config.toml
encoder_arch = "poolformer"
train_examples = 90422
crop_scale_min = 0.7
encoder_norm = "layernorm"
encoder_parallel_block = false
encoder_depths = [6, 6]
latent_channels = 4
decoder_norm = "groupnorm"
decoder_activation = "relu"
decoder_block = "basic"
decoder_upsampling = "transposed_conv"
batch_size = 48
epochs = 2.9
lr_schedule = "poly"
weight_decay = 0.1
Rows from block 7 of the encoder of a small image denoising autoencoder, named by matrix and row number. Rows with one number within an expert belong to one neuron, the router's apart. Each number is 128 + 24 x the weight over its row's rms, rounded and kept within 0 to 255. All counts start at 0. Numbers have three digits each.
Before each expert's rows are labels from the 100 images, of 14976, where the router gives the expert most weight on average: "responds to" is what is common among them; "colour at peak" is the nearest of a few named colours to the mean colour under the peak. Only what is clearly more common there than usual is listed. The data: stained colorectal tissue patches (NCT-CRC-HE-100K). In brackets: how many of the 100.
# router: router (encoder.blocks.7.mlp.router.weight, 8x192), inputs 0-95
# gate: expert gate (encoder.blocks.7.mlp.gate, 8x192x192), inputs 0-95
# up: expert up (encoder.blocks.7.mlp.up, 8x192x192), inputs 0-95
# down: expert down (encoder.blocks.7.mlp.down, 8x192x192, transposed), outputs 0-95

# expert 5
responds to: tissue: debris (51); tissue: smooth muscle (48)
colour at peak: pink (73)
router.5:086107144120127097126154150113153125111138121128145095101172100126107107160112094113124155134122123113139134112159138122130131144125123187113152113149096085174144146125184170102131155140138107137124149104110129125150137145143127123123104147125137096175140153129169158131074083112148183136
gate.0:170138143106158148119131130133126098112130124118148108085153094110110108142132145150146109164103104081131173110114164123094157132126114107099144108137146125144129136175118200101152111147119135153101087111099130131118136099101177106144144138100167103132080168133136111130155104126154123144
up.0:140152139142091111086107132165113095163104116152131171163140153119141121100122180116128135137158124125111141178126135089111125136132120092131145115108132139119123123133087145134106067151106123109124141151125092144114121139157141129108145117119115163099151119226134124137146138138153117152
down.0:119169091133178115153177134121122108135139151138144105131143114124103113173152116108150103131147136097137151124133174123094125131113109143125183122138109157115106089143121176112136164097126124110135077072116114177098146100080134130060132108126134131099115074129124104160132159147164126160
gate.1:097135194158156110105154144099109151137127138109114142118130177131164127136109105133104140135083113141173182145170110153125131140129135163102098170125109089120152113129167152117120152094151098127125172115124144173138169111111145072088176163121094122144121138118139130135115107145155121117
up.1:111164129137124110095138153132105153124120111115148100140071119142124115102128174073175163097124116142158138127130137125140113119141100105122136102075157113133120107094146136089107146110105095116138159115103147125170099119152127106087137087108128132178167147164118147124159078102130113173
down.1:148146135165086118171106121121123139124129115165093173122133116140136100122156178160125097114123137129129133088108159165113159141109133096138122115132072136150156099083111124122107149090145147137121139086105155150113112130151126093092148136134137111089114115078095127146122110141104080109
gate.2:162143102156114150139139064177143123161122156134120159142107149148158133118175117109134109125155074136133099139148110132139123123144147127154152174095151125130111098102138103184121153106085085122152146127100137146186067136087129145100109093147122152110114037153110118124158127130107097125
up.2:079165092149119100170127120129111178135135186146104135148110134117100117154135085152122114156131130127152159135160122129142097117149113075140095114111165145116139132124136118132107103124162116101092103106129133121116133132134147123113133162112136125145128101121135136109177146103113156116
down.2:114093141128171138164095117128148116130142143139129140135116093150158160168154119122145130183152147075131144094163131093151164117129146129128121128104124121118111103135106136110136153146110158146137135133107136161143121104139120144135120154109155139147106139148115139071123184127153093160
gate.3:134108137130089105126109070142071120136108093131146162111134097147089135103123150111110146160107122125146138144170162140151116146157101053114107110101138133074118151145128139148081106112169121151099113093120175151115108119156127110138106082116153091108127137150129179111100139099125106160
up.3:180181158135143144138081136118104112162133115098102157102161132109101115104123165153135139133144122104130102110089159123150118117112112129111146128124095142102139152115119149114171114127119183135090108145151126113140116132108134170155159136119095075099107155106123119131198118103098137106
down.3:148094104113157124145090069115104140138100124145111148113135146142117116162132157174160096075162160126082114088115141093176111084115124137123141115096129174076102110094107151142156156108173127119093102137122147117106135097148141148148171153154123153133120104130124129123161133138130134147
gate.4:116133119139122131133101139124126078102117145157099125108131171129134181109132143142135137117098144122126120085096120173101133141192127170116140129127163120112121108117118114138162096130167168158119174142173138118123140143136143115173134128101092133112128137056093131101124153123112138124
up.4:150069142117144133091135177116111108152156122126109165127165088099081181144120126167118178148124121115144150089121089138131149113172146132110182131156162093110111121120097149120162096144144170157145155105142147145169138098108132131157134168107138120135100143087135149111109125124143127136
down.4:121094166123150128141131125095138134105152121139143097122148125118100150166106113095156141129137123128105145179164139083159111081139138179121131147136124118172125127138152162128165123130181115111100149122135109181163130150117144127129091135132119107150150162147154195114086123105113182143
gate.5:127117166135106143164113118142154154139107077127108146121104118158140086134075132129143193120165081156100104174080114124138082113129138103120123176101143093126112088120123131123141136112159156125124088133145106145122116094140146103148117121124084137125122110120134115164110143118130082118
up.5:132135163128139109099116125138170145120135131084141129117147155132117121137176121101136134179112110123124130132125135124109078127118096098135081112112142125070102103120148166111129124106118090132082094121142083132173146157162144127124115148103112167116116095178108122115135087145178125120
down.5:172128141124121135106137133108131130128075143142146146137105134134131140148098145133092101097119114126174082193143164094133155121147158112085156140134128126154123136133124108155155128115162107173120132122071156150157102149117096116149115197103098137120100142138107145133149116129122103132
gate.6:150154134150112099114200116130155160124110147131124130134115145169127114126180137126166122120180148165143113137181139111158134123139172152135154183116154128129112142174160162119081142095103148106158135108107156140161086132117114161086122072158146178131110062110120137118119128158139068127
up.6:109128132142140103136122105130169134129161127128135133154118170113122105110090145148157096076159151116162132094151135156164139114131139132104152096141179139119145144126099141135111093101108123165143086115117147145141134128076115124160095154156125127115084133074135139100157176113125143110
down.6:106152178134157122148088151102119094113126123136154155145114150114142118171147125142088128129120137131155105133106112123164102113123141152135149144126173090122181091184107053117144149172142141160178101157114131121135156130160164153131147104144092138157173152120139107167126112130155102158
gate.7:119146107096146137123151114101154120118164127142184082071149111131103109182132107107120127162139108095142106153147165136144154110125141116092172125153132105154135144133140173127124130110122126129137085079104108113104126120130145120103104100103137119136131119102120128114124136156135140153
up.7:112114147085097136127111128152074110165119114121136101127139112112126079099153117101109109119120123137129102156110140096123129117140099109145183129136132140112128098122067111153071166118103107133125147177151108129119123093118137138080166152129111122144150121169141126131172134132125125122
down.7:117159118109147127117177104120126142109154091140147100146123123120115124163190067093147151149144105136123126176153151078151121134130133165132157143115100093153082129148155126091095172127098128134107153071110107143084143096123142120069100079101129132168160094144104143142102124151149153122
gate.8:115081140125139143147160137095163115078121153168130148151178150084128122124150121144139090107087149126116143126129165130128110127119148168150149100117121134110144152114127158121108079110147163132205173116135121132118140139165169147144108097146115134117116110129152152128068115120161121108
up.8:110111112125159164101121075119105160108164130106144195096151139137085109129121095124148149134109133138103123142089136133172155137148117126148123150153133119128121113083096143107103144139107167136107130116125144149186151116100128162136121146108139137122163138110114135148120133161143104152
down.8:155129135116113122080134142138098154148137132154159138123072170110145147153159137132080121098140095139138096105143111162092111101123139137136141122103155099134135142167157102087126142150093159117128111142114158133111148143123128142094123109117135126090118125126123118099125135110092118147
gate.9:139136113124118154150129120150120123101125136165113156134110090111140110114127137119150185159148128107119125141133126123198104179129106143159146109148118100133145127095126169120124118121126130127157196141164148135131102135158124100156157135110103103099087094155107100109087149105144166129
up.9:117110123133102149138112136175135148155124105146096117128129170146115106100137129143114121137139080131136072172134100139145129142129136126151177115160195108146134156111150149129172136089120103110111130130164140081111131126129106102127166176132123072119130081068135122124096132167113148112
down.9:132140163175123144070153157149152158144104118094131119133158132128094093142141146087136121112114160131151103123148118124131116107124126112117130078128153172116121128153140161119138163137156110133150118103108156136155136118122104104135151143180107100163110120119104146172144137134124139128

# expert 0
responds to: tissue: lymphocytes (98)
colour at peak: black (58); brown (42)
router.0:123124131096116143156120138091162161112111146155123087098128143152122176099127084081109097110119186142133104139125134124152119104168159168143115115126119148181127114106173154136127093106133160109144048104138152078063121089146105151191100126149118126156113135063110103156140128140118130118
gate.0:123108156139122173103138120071144115120135138110105090172152151109125156161135123072084163140131162131118124113113171090156109133120147152125144131113143113082116105090138153144105142125152157123118158102103114169100140122140145105146111133127138160100101123118145117159108121130119075139
up.0:153140111082112132154083117164081105161135160137139144089117120151156099103133143136102109123129115143136127165082109151145127119138124070107078118132146162167152160119144128117164119089127116094104102171151121105132132165140134151124166121123121105162103161114119129138157093147114154107
down.0:087160108132151165129138154109131146081115117110112102097083143138134165131128110123158110128136154166117119183138117078148135099154176135126110121127104120158134157127157112125135126095108150115147116143128118130118158120135112141171064086135155086180099107109139117123166113103150159132
gate.1:178125105159131145090130117089149157086142129123141140122157121128133088099137142134123156112092132143135161122148139135149129122076138117134126104108153157102154114121144092123108160126128149115150158101095120195104138103148140153102104157136108111104091139134107148122110155128144080131
up.1:114087153127111107147133140107199144058115102119166120168145143166148142144077120107115137122096155126114090141136146116179127124134139102146089119158118117106139081142143135118105111162109133125184133089077088150121147110158106165124071144141128102134147133097113098150111145152100111113
down.1:107106136144135106130123141121133140138151154094102147159080114136094114080126122185105142131122122136115150082154127132162128120114110135155119138139119148101155074160134076121164150115115125124160163117130132174080133157118128111067136102154139123146142110115113100095095128130149079098
gate.2:109139132186119116151135123112146164099115145095098135157104144129108138067126108138142108115099165148158112111114128088126145124120140147139109114107133120119136138149161082145147158118124130121169108177148122123145147137102116127120136154134119133155090132074120130131141144138121145108
up.2:151144126090121105138081119135093151117127142110172128128183108159102078177155106120114133129120148115113131136174150128126140115136135116122112122130115138119125108116107117144092083120106106109110106103092048134114122083103105117141118143121131144149160093144119123150103128144152162118
down.2:080163152087152107153117080128196109193101146172119124138132110112126143126151077126158135143147141076116145116118153075106095126094141154137133105150137127161124156107146122107156129141095154118122088137170160163114122102114111132130110116139160106125146098128100172130113117149130141103
gate.3:123174086150158111135139093130123097107169124083154096134149098101126108131148127143136135162122125092111152130166162131100166155124103140100132128111127100154087117174181118101128106157090128155088131108096118123121147108093133093115135098092144123119111078148145123105120130103145119118
up.3:098138126102142146145104143120084141129138118143088148145106112131137114071107125096154134143156129149151197163107124159160161118137127167129134100085145144156114127124140130135131083096141120080143106124117110141141090104164086163106143126128113118105122121191123074127176126152164095159
down.3:137146142148116189138172126097073104097146095133079095099111102120110147118148127108128139181124125132127133160133141145174097138121148143078173118114148094094113162132094100103158191135142150145132125134104120079154150120149113146116088152115151093153108118128091146167123140154148109111
gate.4:102122112163135139129144125087175122087138123131138140132121140130138126157126123121125152140151140111134096172181161103132126124164140144127107110113056107120121189148171127145129088125138107119115104078111131125121137149133127129071102137137163128123152136182152163129079091118117154129
up.4:102136122149133083107151135142119138096136128131182125121135097133148086166146132154135168125157133095101117113159153116124101126082133171143174113095111084105120152134126149117123088121143112134115152083091101139154128096142130141118122123138140137111143141200128176125070093133121169129
down.4:167145099118154137096114126162081118131120112133117139092121158131147151098112127158149096136093148093110134111100106163053149137093100108141119114122182152064131095137091122158134103144153136114114119162121151124117115113153096137172135135117124131108124152077127095102134190150133136131
gate.5:116124098129136146123134137125134120098093135127119130163093122092114085133120128143141096136111156143117124156166185103117132135131106079142087132139075168128150110161134066154096147113150122130123102119101131115113113118100107118063124109138128133181142170154133117145129156137113117123
up.5:095133148171143102157121126125109116116122110167159117112175111109118127136131086116155147105131126132116119170168137115139130139147135193139139131121108070147145150120163163116123122124129092129136115087135121076142135165136122135158106134151137090158155118132129167151115082123120155121
down.5:101165124118102102110129136110146142082122138138126122137117156133113138125152114116130148101147124160102112131150111148127082128128158121143152176130143161145106156128088139134109106113094131098127109141097112128132134116161100149177085129156130161123121090112167163155074113117112150138
gate.6:140196077149169117104162092122137101166141111111124128154108138104153139108207138156177110149140090150098155132107144131128130139136142128119126164130154112125102156147109115148115146140081112157112154140120120133140115120094133106113163077140128163124143052138121134131171123135120116105
up.6:146151115081119140168121150150100126163127156120134093083196111127117090146133121145143132072112120108132101114163125160089106148093115160163110129141135101165105081102142200098131161118156137129120105136161136140156126145127102129133141121104153095142080160150129135157152104126149120118
down.6:091124171122151086176159095130099133122106105124111135098119115112180121124092123100177103116127116116120111114118129104125080082130143097137086137131137139165160196105098137152160137134107144130123157135115118115107099115113156132083101151105143110103140143141159108111109152109127100145
gate.7:122132112137181101152123128120146111142087179160104128123153139103090136119121116142140161086127129150162109105166126096186123130116098137078094108096112131117147101147139056132121103100083111108102133123118117104120181144128122153097143122150119131127140127092122159108088144135182057144
up.7:096135122131125160163150089110090118127112081131121080141137157156121147086128074102131128114123178129096153124097118142198145144167112114100106108172129118139121164136137156120122088139116143149109106150163089100151128118122102115199139116148130104131139109134089098146126136111145123134
down.7:144114130168103134136122154132162165111111111104174136097114073108141165079096104137137141100110139120130150156152089129094093154138137130108144136135106130129143105114086180126113138164113146121121087094143110122113109135148127116131126138155165116146112127124148098119142159134106146123
gate.8:155203082150135110110144092138104099145129127117147123148110144127121125129209144164189171119102103135079140123175148133107142153135130125150166142146132116127098126153132116110122124135066096143131136157106118127163120125113152106113129091111137131152089056155138122118130146132123100154
up.8:133101072079098151149134129086137097127123130140155128120137126144112150116115079136135163124123118119165166108104088066152150110133106133089122098147102121134101123117149129102138091152118107137100137142157164133151127135130163098133119136148110123154157115185115115145140164139143130106
down.8:118141118110135123131124123146138128090121138125158080152123126083108132109095135148181136165136115137110128107113128106102192097162141096134155126146111114120105112123144146152105128117171130118143141164159163154146182102163161179139134119108128138107128154099120153121127099095149167163
gate.9:080134134129132074107127132152118141127167126116147173165112148126154102116127129163090156141085093099120162133099146138087135188125143144121140145161106116132168157163121166133132140120126158101114129122110138153147150122136151143161120096125116138101117104132101154135186115125139124165
up.9:116128135164129118115116120124176173122138090145104146161153121089113135116168126149149195166099099098106136119115118119114140166145111145170145171153142138134123172157125182147108139141130174122151142139153130126163177119141121148211134110107153123147122116119131133132105158081100141116
down.9:148160093065117081106130119138140128089125091107152109095156114130107093124095124118144118145136133080142140151132130171113166164127102147130139133130128113114146135111105127166146128135105156121135110085175137123130109115113108098138123159161043141133125171124191138179105098145128131126

# expert 4
responds to: tissue: lymphocytes (91)
colour at peak: grey (83)
router.4:098112141142123145139069132161093126152144118122060120147079135122146187076115136127117167134101154126135129165085065151121136124170122126130094112111146138107145123122117066136122112140142165131118171182164145093091135168148134131157161138125117132083153149113126144104143146108125148121
gate.0:146128140146071125098105149161143196134119187153098144155117180133160154117098138139121146116128147129128077125118122123152126102162139103176109117098125133125133128120159112139162092084141112082139129139129124147141130128116075180138152134142119162102113111091148089115146111111113091096
up.0:102114100092140145108100140142103100181166128159084169135102104123156203078150098107123145143136112114151169142124100132117117133144119125136095104127112170153105136164137127133119135166125092154117151147158146108094117128145123116111167124132124147133138144133128140126164099126140120128
down.0:153142116131148157162155114154162150117151143130099116162101109103147131114136122123104159119135144121123144126113102085130094143109096128141176122149137135097107096125167140150108163100147151091119153117098098171099123146132152141097160145122130126161143122151141145137076170131130108108
gate.1:121144148115109128148152165134113123147124116118101197137148133156131097137126129147121146121161130151139131064163114099094076141123090116148110146127127122095141101127106146119168130153102104117163126146119105177155134133120142128080146160140118148141101110078140095143110139194134111116
up.1:133134129136151108102133112151126112172116125111124140160113124139134132121112100206136155128154110150149159068099131091138122136090103137115124144130114129136146130127114095132122147137122101117131132129136114162172161148123116111118141130074152133138137130093152120153128110182113085133
down.1:108112165189110107084130131115130128131162140095124137167116136112144144108142150134129141143131153146145159126139111097094119146156129138153091087109099111116147104133151079137103168147159109131151173144156144103122143136122109139100136082145080177103073117157140135111111135155091151093
gate.2:085131141132088131173120178105160151090176112108142114147139115122132101111130136138106127106151076114139156109132098126122140136117126117094136170127141119144081128125153138121125219112135099151103119119088106119125115108164088168134104126133152121146155101118140130108169125143139171112
up.2:144114136139129140159098091102101162113089147120086084165138161106140125113137138144150133150145152142157119121107125075148135078159130108149114094098084096145186132163130097104120149127118158116130143113140111103120115123123106174161113131102153121131101122103168148112066131147124150154
down.2:122133159074134118154123129145149153157141142109120143114132136086096143135113147124128136108120145110111137159128106138095106158122145143128110128111115116138125109118175126107177140146094165137132076117132161126155153134143153140166138180172106126122123113137106141154125087141111146097
gate.3:133088139136168115149167140156111118127144120137143128114135091143129095116140104133139159134167116114099151161137137077116155176114081125109158140144097114147124126121124152122106103131127094170107155126125111118109109138110173114110106121131116121172163136157133095146156124082120117176
up.3:078134142152142124126133076121105136142134140140119107102103159147103125089132084056135102115133133123130157128121101118135131170156132209090094092181120106124155157121137106147108143136090148158137115169177151106118123182150125123166161144139147128132126118094122134118135101120113132147
down.3:146109127126087123110108127117094120193101096124131118122115123116094141150142106154146170114101107112135101148144091128134133111101104137100161150092112122092147194125171163127119109157166075131133101129115109130151107113099101102141125177104126157088128108124118160151148101107110134113
gate.4:144132131153136105121145109078172145117067148139126130137107123160109142105129116128089108106128166148104101119173138131139116103132173158137104119130127141173144129121146128128166006101154127110150068108108129133095153112115108145132106102134133101136081110080138111170125107173107096129
up.4:151132113121130121098172132113152140109113145136177150137159122154111061164122131097120077130138127145114139063151152114138119123079145132118121135142122130158118126139158161121164148115107097102135082074097103184149119103108110130075109124133151111166093124124113100171097114181132111128
down.4:166139088147137107103188116108144133074082146130173141127114106141111087177148119116128106101126133131142130140158164077138128148109145129133120128144117130137087123129155124131134136120105085101137087082096093165115117126106112133072119103137148141155101098131137154149101089148107105151
gate.5:150095144106118080115106133115065130190118126131122138083104129129164122082103102124120103132097168124133105116125118137122093130145111169098146141158145114133113169122127114124113115125103104122082128179172144153114091119130126129159155138103137139156122116102125150117199099126171100123
up.5:183117152094139125112151129148154097119107123108166172111130093113131124172125123152160152157138098112113124104158154141123144134150134151105136155103142099184150126154115115148145150173128178146142099125131139115103085145078126092125132156108118093112092119105144079099171111171091089099
down.5:147121141135100123122149117113110120165130153088077160123101129116161123114132145139124123092143064105130115139123139123149137124138129147169144130093109134145128168133119156112113102105159094125126135110143198116103130134152158128144115127114103138108095131105145129094163134150120150125
gate.6:110174092143122149112121095112144140156138142131121149170126166128159155118176127139124127082171092157085080134121149114146119121132151121150145156103127098134089153126143090172108097103095103096167149127132120158144086137119098120096150096161108172124117076139131125130124102132102079102
up.6:146115118109145130130132107131142166119105125117160160067162124130100084149113151168167113104096106099101111133195121138130137113129104092115154120123142160124113149131101175103158070120111166106160110114105126112167157095123133138172124134113110090103109113122129092164138141149124120154
down.6:150144106143131197137148096105148102082105120129122097169097137150105091118171132105111159109126154173156147126132148127145088147077168146161140133131121110112128099117109089141148166122117138123130120145125150172132135154142155153109149097112131131163146154142115113155117161149141091147
gate.7:184129127129131115123111114163119120153167157133117141153114183127125119107123133113117132118159139145103152133122090125098136118174108128140111097134131130107117127112163076147159127104126069143106162155142144126110121179113130139068183137126090115110123151127147156145133173161122159107
up.7:146112155155160098155111113131104163107128146142123152112136110153142160159129164114120118116153135142091064095128133144158091101138104106158086105157134149075131143129111081159151154107148145086131160124150114155086109121152140172144106146146113118119092137096168163139128110156129105114
down.7:118122123144159157114175093156117157117151097150106175179116177144140106159110121111104135113145148181135148143123132094099148138087151165124127150111108129158144080118119098117131170139133097126129121134124128183098117077121130144079127104143115128126129140180103130086092125129137151142
gate.8:115090118159135129123119121146151092170147105109120157103139054125101141112099162153118144105105123081106154134132154121118104109129101144137146163109109102117103138102147122140172063140121126117092115133081121166111130116149111135089164143105105120133134099128156119198143092113133134110
up.8:119114186093181133130116120176077108133090137105153134144109136111136168123138119147172121138136130122137096123156116118095130112103115094104139109119137125094181107112131146133117081127098138142102113121158116150110090156143110123161130113126121133144189115161153154111124121101131116158
down.8:172107172136129079095120148110161125125123135146158122101140158152116150133138089132134136097167111105152131152157152114102141134105142102120156154060160147114179132113142137151117166184119095123174164150095138109118129142140113136107096128165103122166134103152096164087158141151130130120
gate.9:122096125152125164096142143145115103127156093112104106173130090119084168186099144108170154151115153083143149142121133111082126156107114127097116127107102145144111094120130121113141142131101129119126159136106146128148153112111136078116122104121135131107121143145108146113084149143181143141
up.9:128138143109121137116131092134130141137125108150132099122100104127132165082114116103127115128149146121157145108121123099119168134146133171140092129127137126168094114145162105107111130086124082145085095181160143104098122128149138110136133140128141125131111102081165181121146088105154123131
down.9:116146176093133142077112086105085157146175122137143112101123085167121129125166137113117093100124091108125120159138142127114121085116120089130146142073136138141157111107110120116122075145148082121126106112151123129144114159173065109155125091135149117102102137140139122156172109150126145135

# expert 7
responds to: tissue: lymphocytes (88)
colour at peak: grey (83)
router.7:165114138107126131100164141121141129106122121124188155114168115126115062186112169140112103140123115117149128090131167116124126127070108095116158117144136160102140093143081169110128213130142114128127136087098093167147139107116126125089105138123147119115115141154119100130118156140137114147
gate.0:141127107180128098117136126148123071125115150096084161160065139133150138106143174198119104140139117134124145096077098167118149125112113115127077142131129121106130153158117072137139155113124126142124144171107129125150103156121137128098131124147124161109127107117136140104151122113125113091
up.0:125124111110152135115153108157114149168122121103121102105135103125113126120153093106134130139152130089137118161171142086134169138104076096139171128127167183120142134085114142102146091135093123132105119137118116110114141088115103135084168133136134144135157135175124108127175143133134157139
down.0:150116157170144116109151193123157104082124129118130157165140171128131118158079147150121130153139177166156150090111125120102097165080160141110105149097129158116141134141085096122151184123150180134123106144077103151115126145117137102108121171129135132119094166117137128152083125163108108112
gate.1:148120142108140128141125145143084106175150135130130163085122113147130116117148130149131101118162079127125108134118091138098159142133138076123150116138155137149118158150087170114137101142143113144122084191154134105118120111108157076166172121096150165095114087095072112124179151122152100155
up.1:121120132099143165156158136142152122146167131134120094130131142089137101128129109132137117118171172205158135083130114073162119161111129182142139121129158144124115091083178099136112216126136083143166127147119141153127117170158123112079129141099140133169155139118109127125106092130137106156
down.1:130055153097142146095150100077126138151127139152143103075162096152153087117094110130123133140134134121120103117133114118118142088116142163091158085147112143147152122095135124131165101140146145098152106114097112139122120150130179097112141157167102143174117145128129117127107103124127127129
gate.2:143118140129085155069116081139132110138138146130155133133165110121136131132105141160117086150122120143125131133150156106139102129112146123114093138115103099143094103113129114145167110141131136116147129096110156126136152120128124169133134151136144133219118138106163149153142131119140093134
up.2:098136147080155148109108132100145115150115131163113110119139150162136073145156093127063147132117164118124149079133128117132094160123109113136139152100141115115104140111070131146166108087129124135072152130124157144112149118105131162107175153118136102147098130088144102153130141136125134106
down.2:149130156134120122165099131083132130160168143103166134120151175068158114126152079177122124150120127123111148104109086135114129129078119108132149089152153113145144167125129149103119091109128155137084104159088171085110142128114133109141090103139103153112120149096122128079124086137141114129
gate.3:128118111158110092064074131121156112078105138137121154148105121144117140133100159150114116102154134138112128128107144087136109134134137123129083134102179126155139138130152103127128127143130113116134153178135106128161126135085161122188115146123126143116149135089126128141079141123099120162
up.3:159125123096160147140172122151125118121155119141158111159136099101130079191102128105131169130130119075100154142151105102110150135129131121137152145127111132087104095129085162115083156148128143152115106096121122150133141120148103099093123095116116118105164127184150097112150146104127140137
down.3:111103108073118085101114113180155157168113126105117118109132156124168123099085146148117156127108099154146118127104104105138114124127104108146155174091115104117152128090086163129110144134154109095154136138165120101150133130136118135174163125162107166115167132115204172125136123112094146135
gate.4:105114153147165141085117131148103100117152091092104129157068117086143143127124161176126197149113101111131163141120128147098144143109133117125111144105106119067137135156116069138133124167127113154118150172127106143124170141112164110092130118110153130098135131158142161106074102081146145148
up.4:122135182071111137139122125152138125167163105144128096073173100125131106157149132153144128138133110147139128132101126129137125140116132141130159130131140105164128115110134160136098200158127136128122185145144152127169096127139143107146152107122108132163124118118126104101148140079132134147
down.4:127128141112152160136169120126129138122156151167157123147122117145118113145116119130116143074104168108140105152121146119134125120106181131134137085161098161100136090132123107134136155110169207108151124127135123176087127129145110144063139153135136121134130113104081119157145153168134115138
gate.5:167126145111184148126150127127118064105143143126127140076190117113140099183121113096124104111144136134074150092123137146144136183121103084126166164150131115151123146131156141126139161133106114160138118156090101151161114089136188101100149125112128119112093144112111069110141121150119106165
up.5:175101102107140117128155113076120160089134190103170135149134132121133116176139114156138136089146151157159129147204137119120123131112129113123118105147101113122120096142143151110105119114113139158157127095087077121102145112122108129126089092121136127138131096111094109144133136129153109135
down.5:126073120124140119110126087106089126173104149147120126114105100158111122059164114132134100158106096117111089109125129162104153110139104160107150132152170104136139215117160139141137068118133151129107135099107153080133128102119154141137124121142143102113099102167131177118150135127157194111
gate.6:138168076134142149142136098140137112142143143133116119145136135147132142133215149108125140129140136152074112111119135109142122143159114151165140157132112111124098140101159116132104145114074125128170159141145122102146110118160127114136112069152107151111143071161149114138130116151110101076
up.6:113083124099112139141119110097098136130125124110098153142087143140148147119121165150117144109125070123114105129127131137108082102108144062172113126158070139140122143100098120163165152104144149135119130141141129110103140162121129135157122153131107144123114158086170120131100126122128156113
down.6:119180148129090146146088178127103122150154112129129160129145091143137077146159172140149076151147119117120124117178120096148131116109131131111137126124136116134128174131123151106121070142114092153081122132125125125151106123126130131130123099128153098133094119132147125109142115113149108124
gate.7:150109135145121140128136145077119106129109124187176122152137118118115145139183095105113120110146110089126149082132124134132140103093149090146147132090139135127189102100164150130121109137133105099129071145140131116132109140134131135103110118142157102135164103088144087167107141133126118092
up.7:146137131126060132100121155120153144148073178106162128105152140117123084101116143118122078105129153123144149142110136091153121076091146148125114139146126119161143112134115129124120131107145102107130082108115126123151102113119163109168079117130150146104139119089116121139119108158124137131
down.7:123163121139120134147116113129110111151102142127100125141087140088107110121102122132151151125134105146069119161137155112125150130137152110132150147129112110162148134100096106116132140124104146122136131166092145113124148124124136136067144080170136102121123148141146124147087161132128123121
gate.8:166128149091119085127153134140129143157108156151139145104147116154116167144135136138099121115148072098097121100162127150173131131118129109124161127126179167102121144092091171116104058137137148101160107102124119119100140092147101124170118106142130115093088094111122134142155150139116123131
up.8:202159089093098137097134108149159166158083177148133117113138148147132155113140155106097102104150110134112108124124139138153095136123139108150131128120179193150150113134114105126161091116108152121141087123128143128125128135121122161183132127160119156125081085083107088171134131151131127132
down.8:145157126162135160140145134161115147080123158153102130208110130151127136116123137147130113144138131147123136119120126150132081125148148100112125163151100125137088110136139071134160136081083127121185091137132132148125141176095117098096108123157111122133139107133089120133095139107111083167
gate.9:122091115104128101150155101109143127165072146159166093163157115125110102107151116116160093111079097114136149112128123107120135179126120145178171102126132117127133109166090125118147102106124104123141145091153144134132108089178157173126109073179131168162149125103125094114099125135102124156
up.9:150089142158096165139138143113129097075166109129164081143136142098105157119129092165136135125094064137078101114078175153109108168148172117123102140104127102136138117151132106178111158137111129118172177145157145133150124127124129102150132123182130116156164121107149124133118148138153136147
down.9:111154149146080100138130144106136140180144128124107153110136122110108107152109107107134148135112135119089098148128133077102114156163128089098097065128134185178131175119132130101136129176101133103125190116141147119169147136155140114122127148151091099121148127138118149086153117126117117097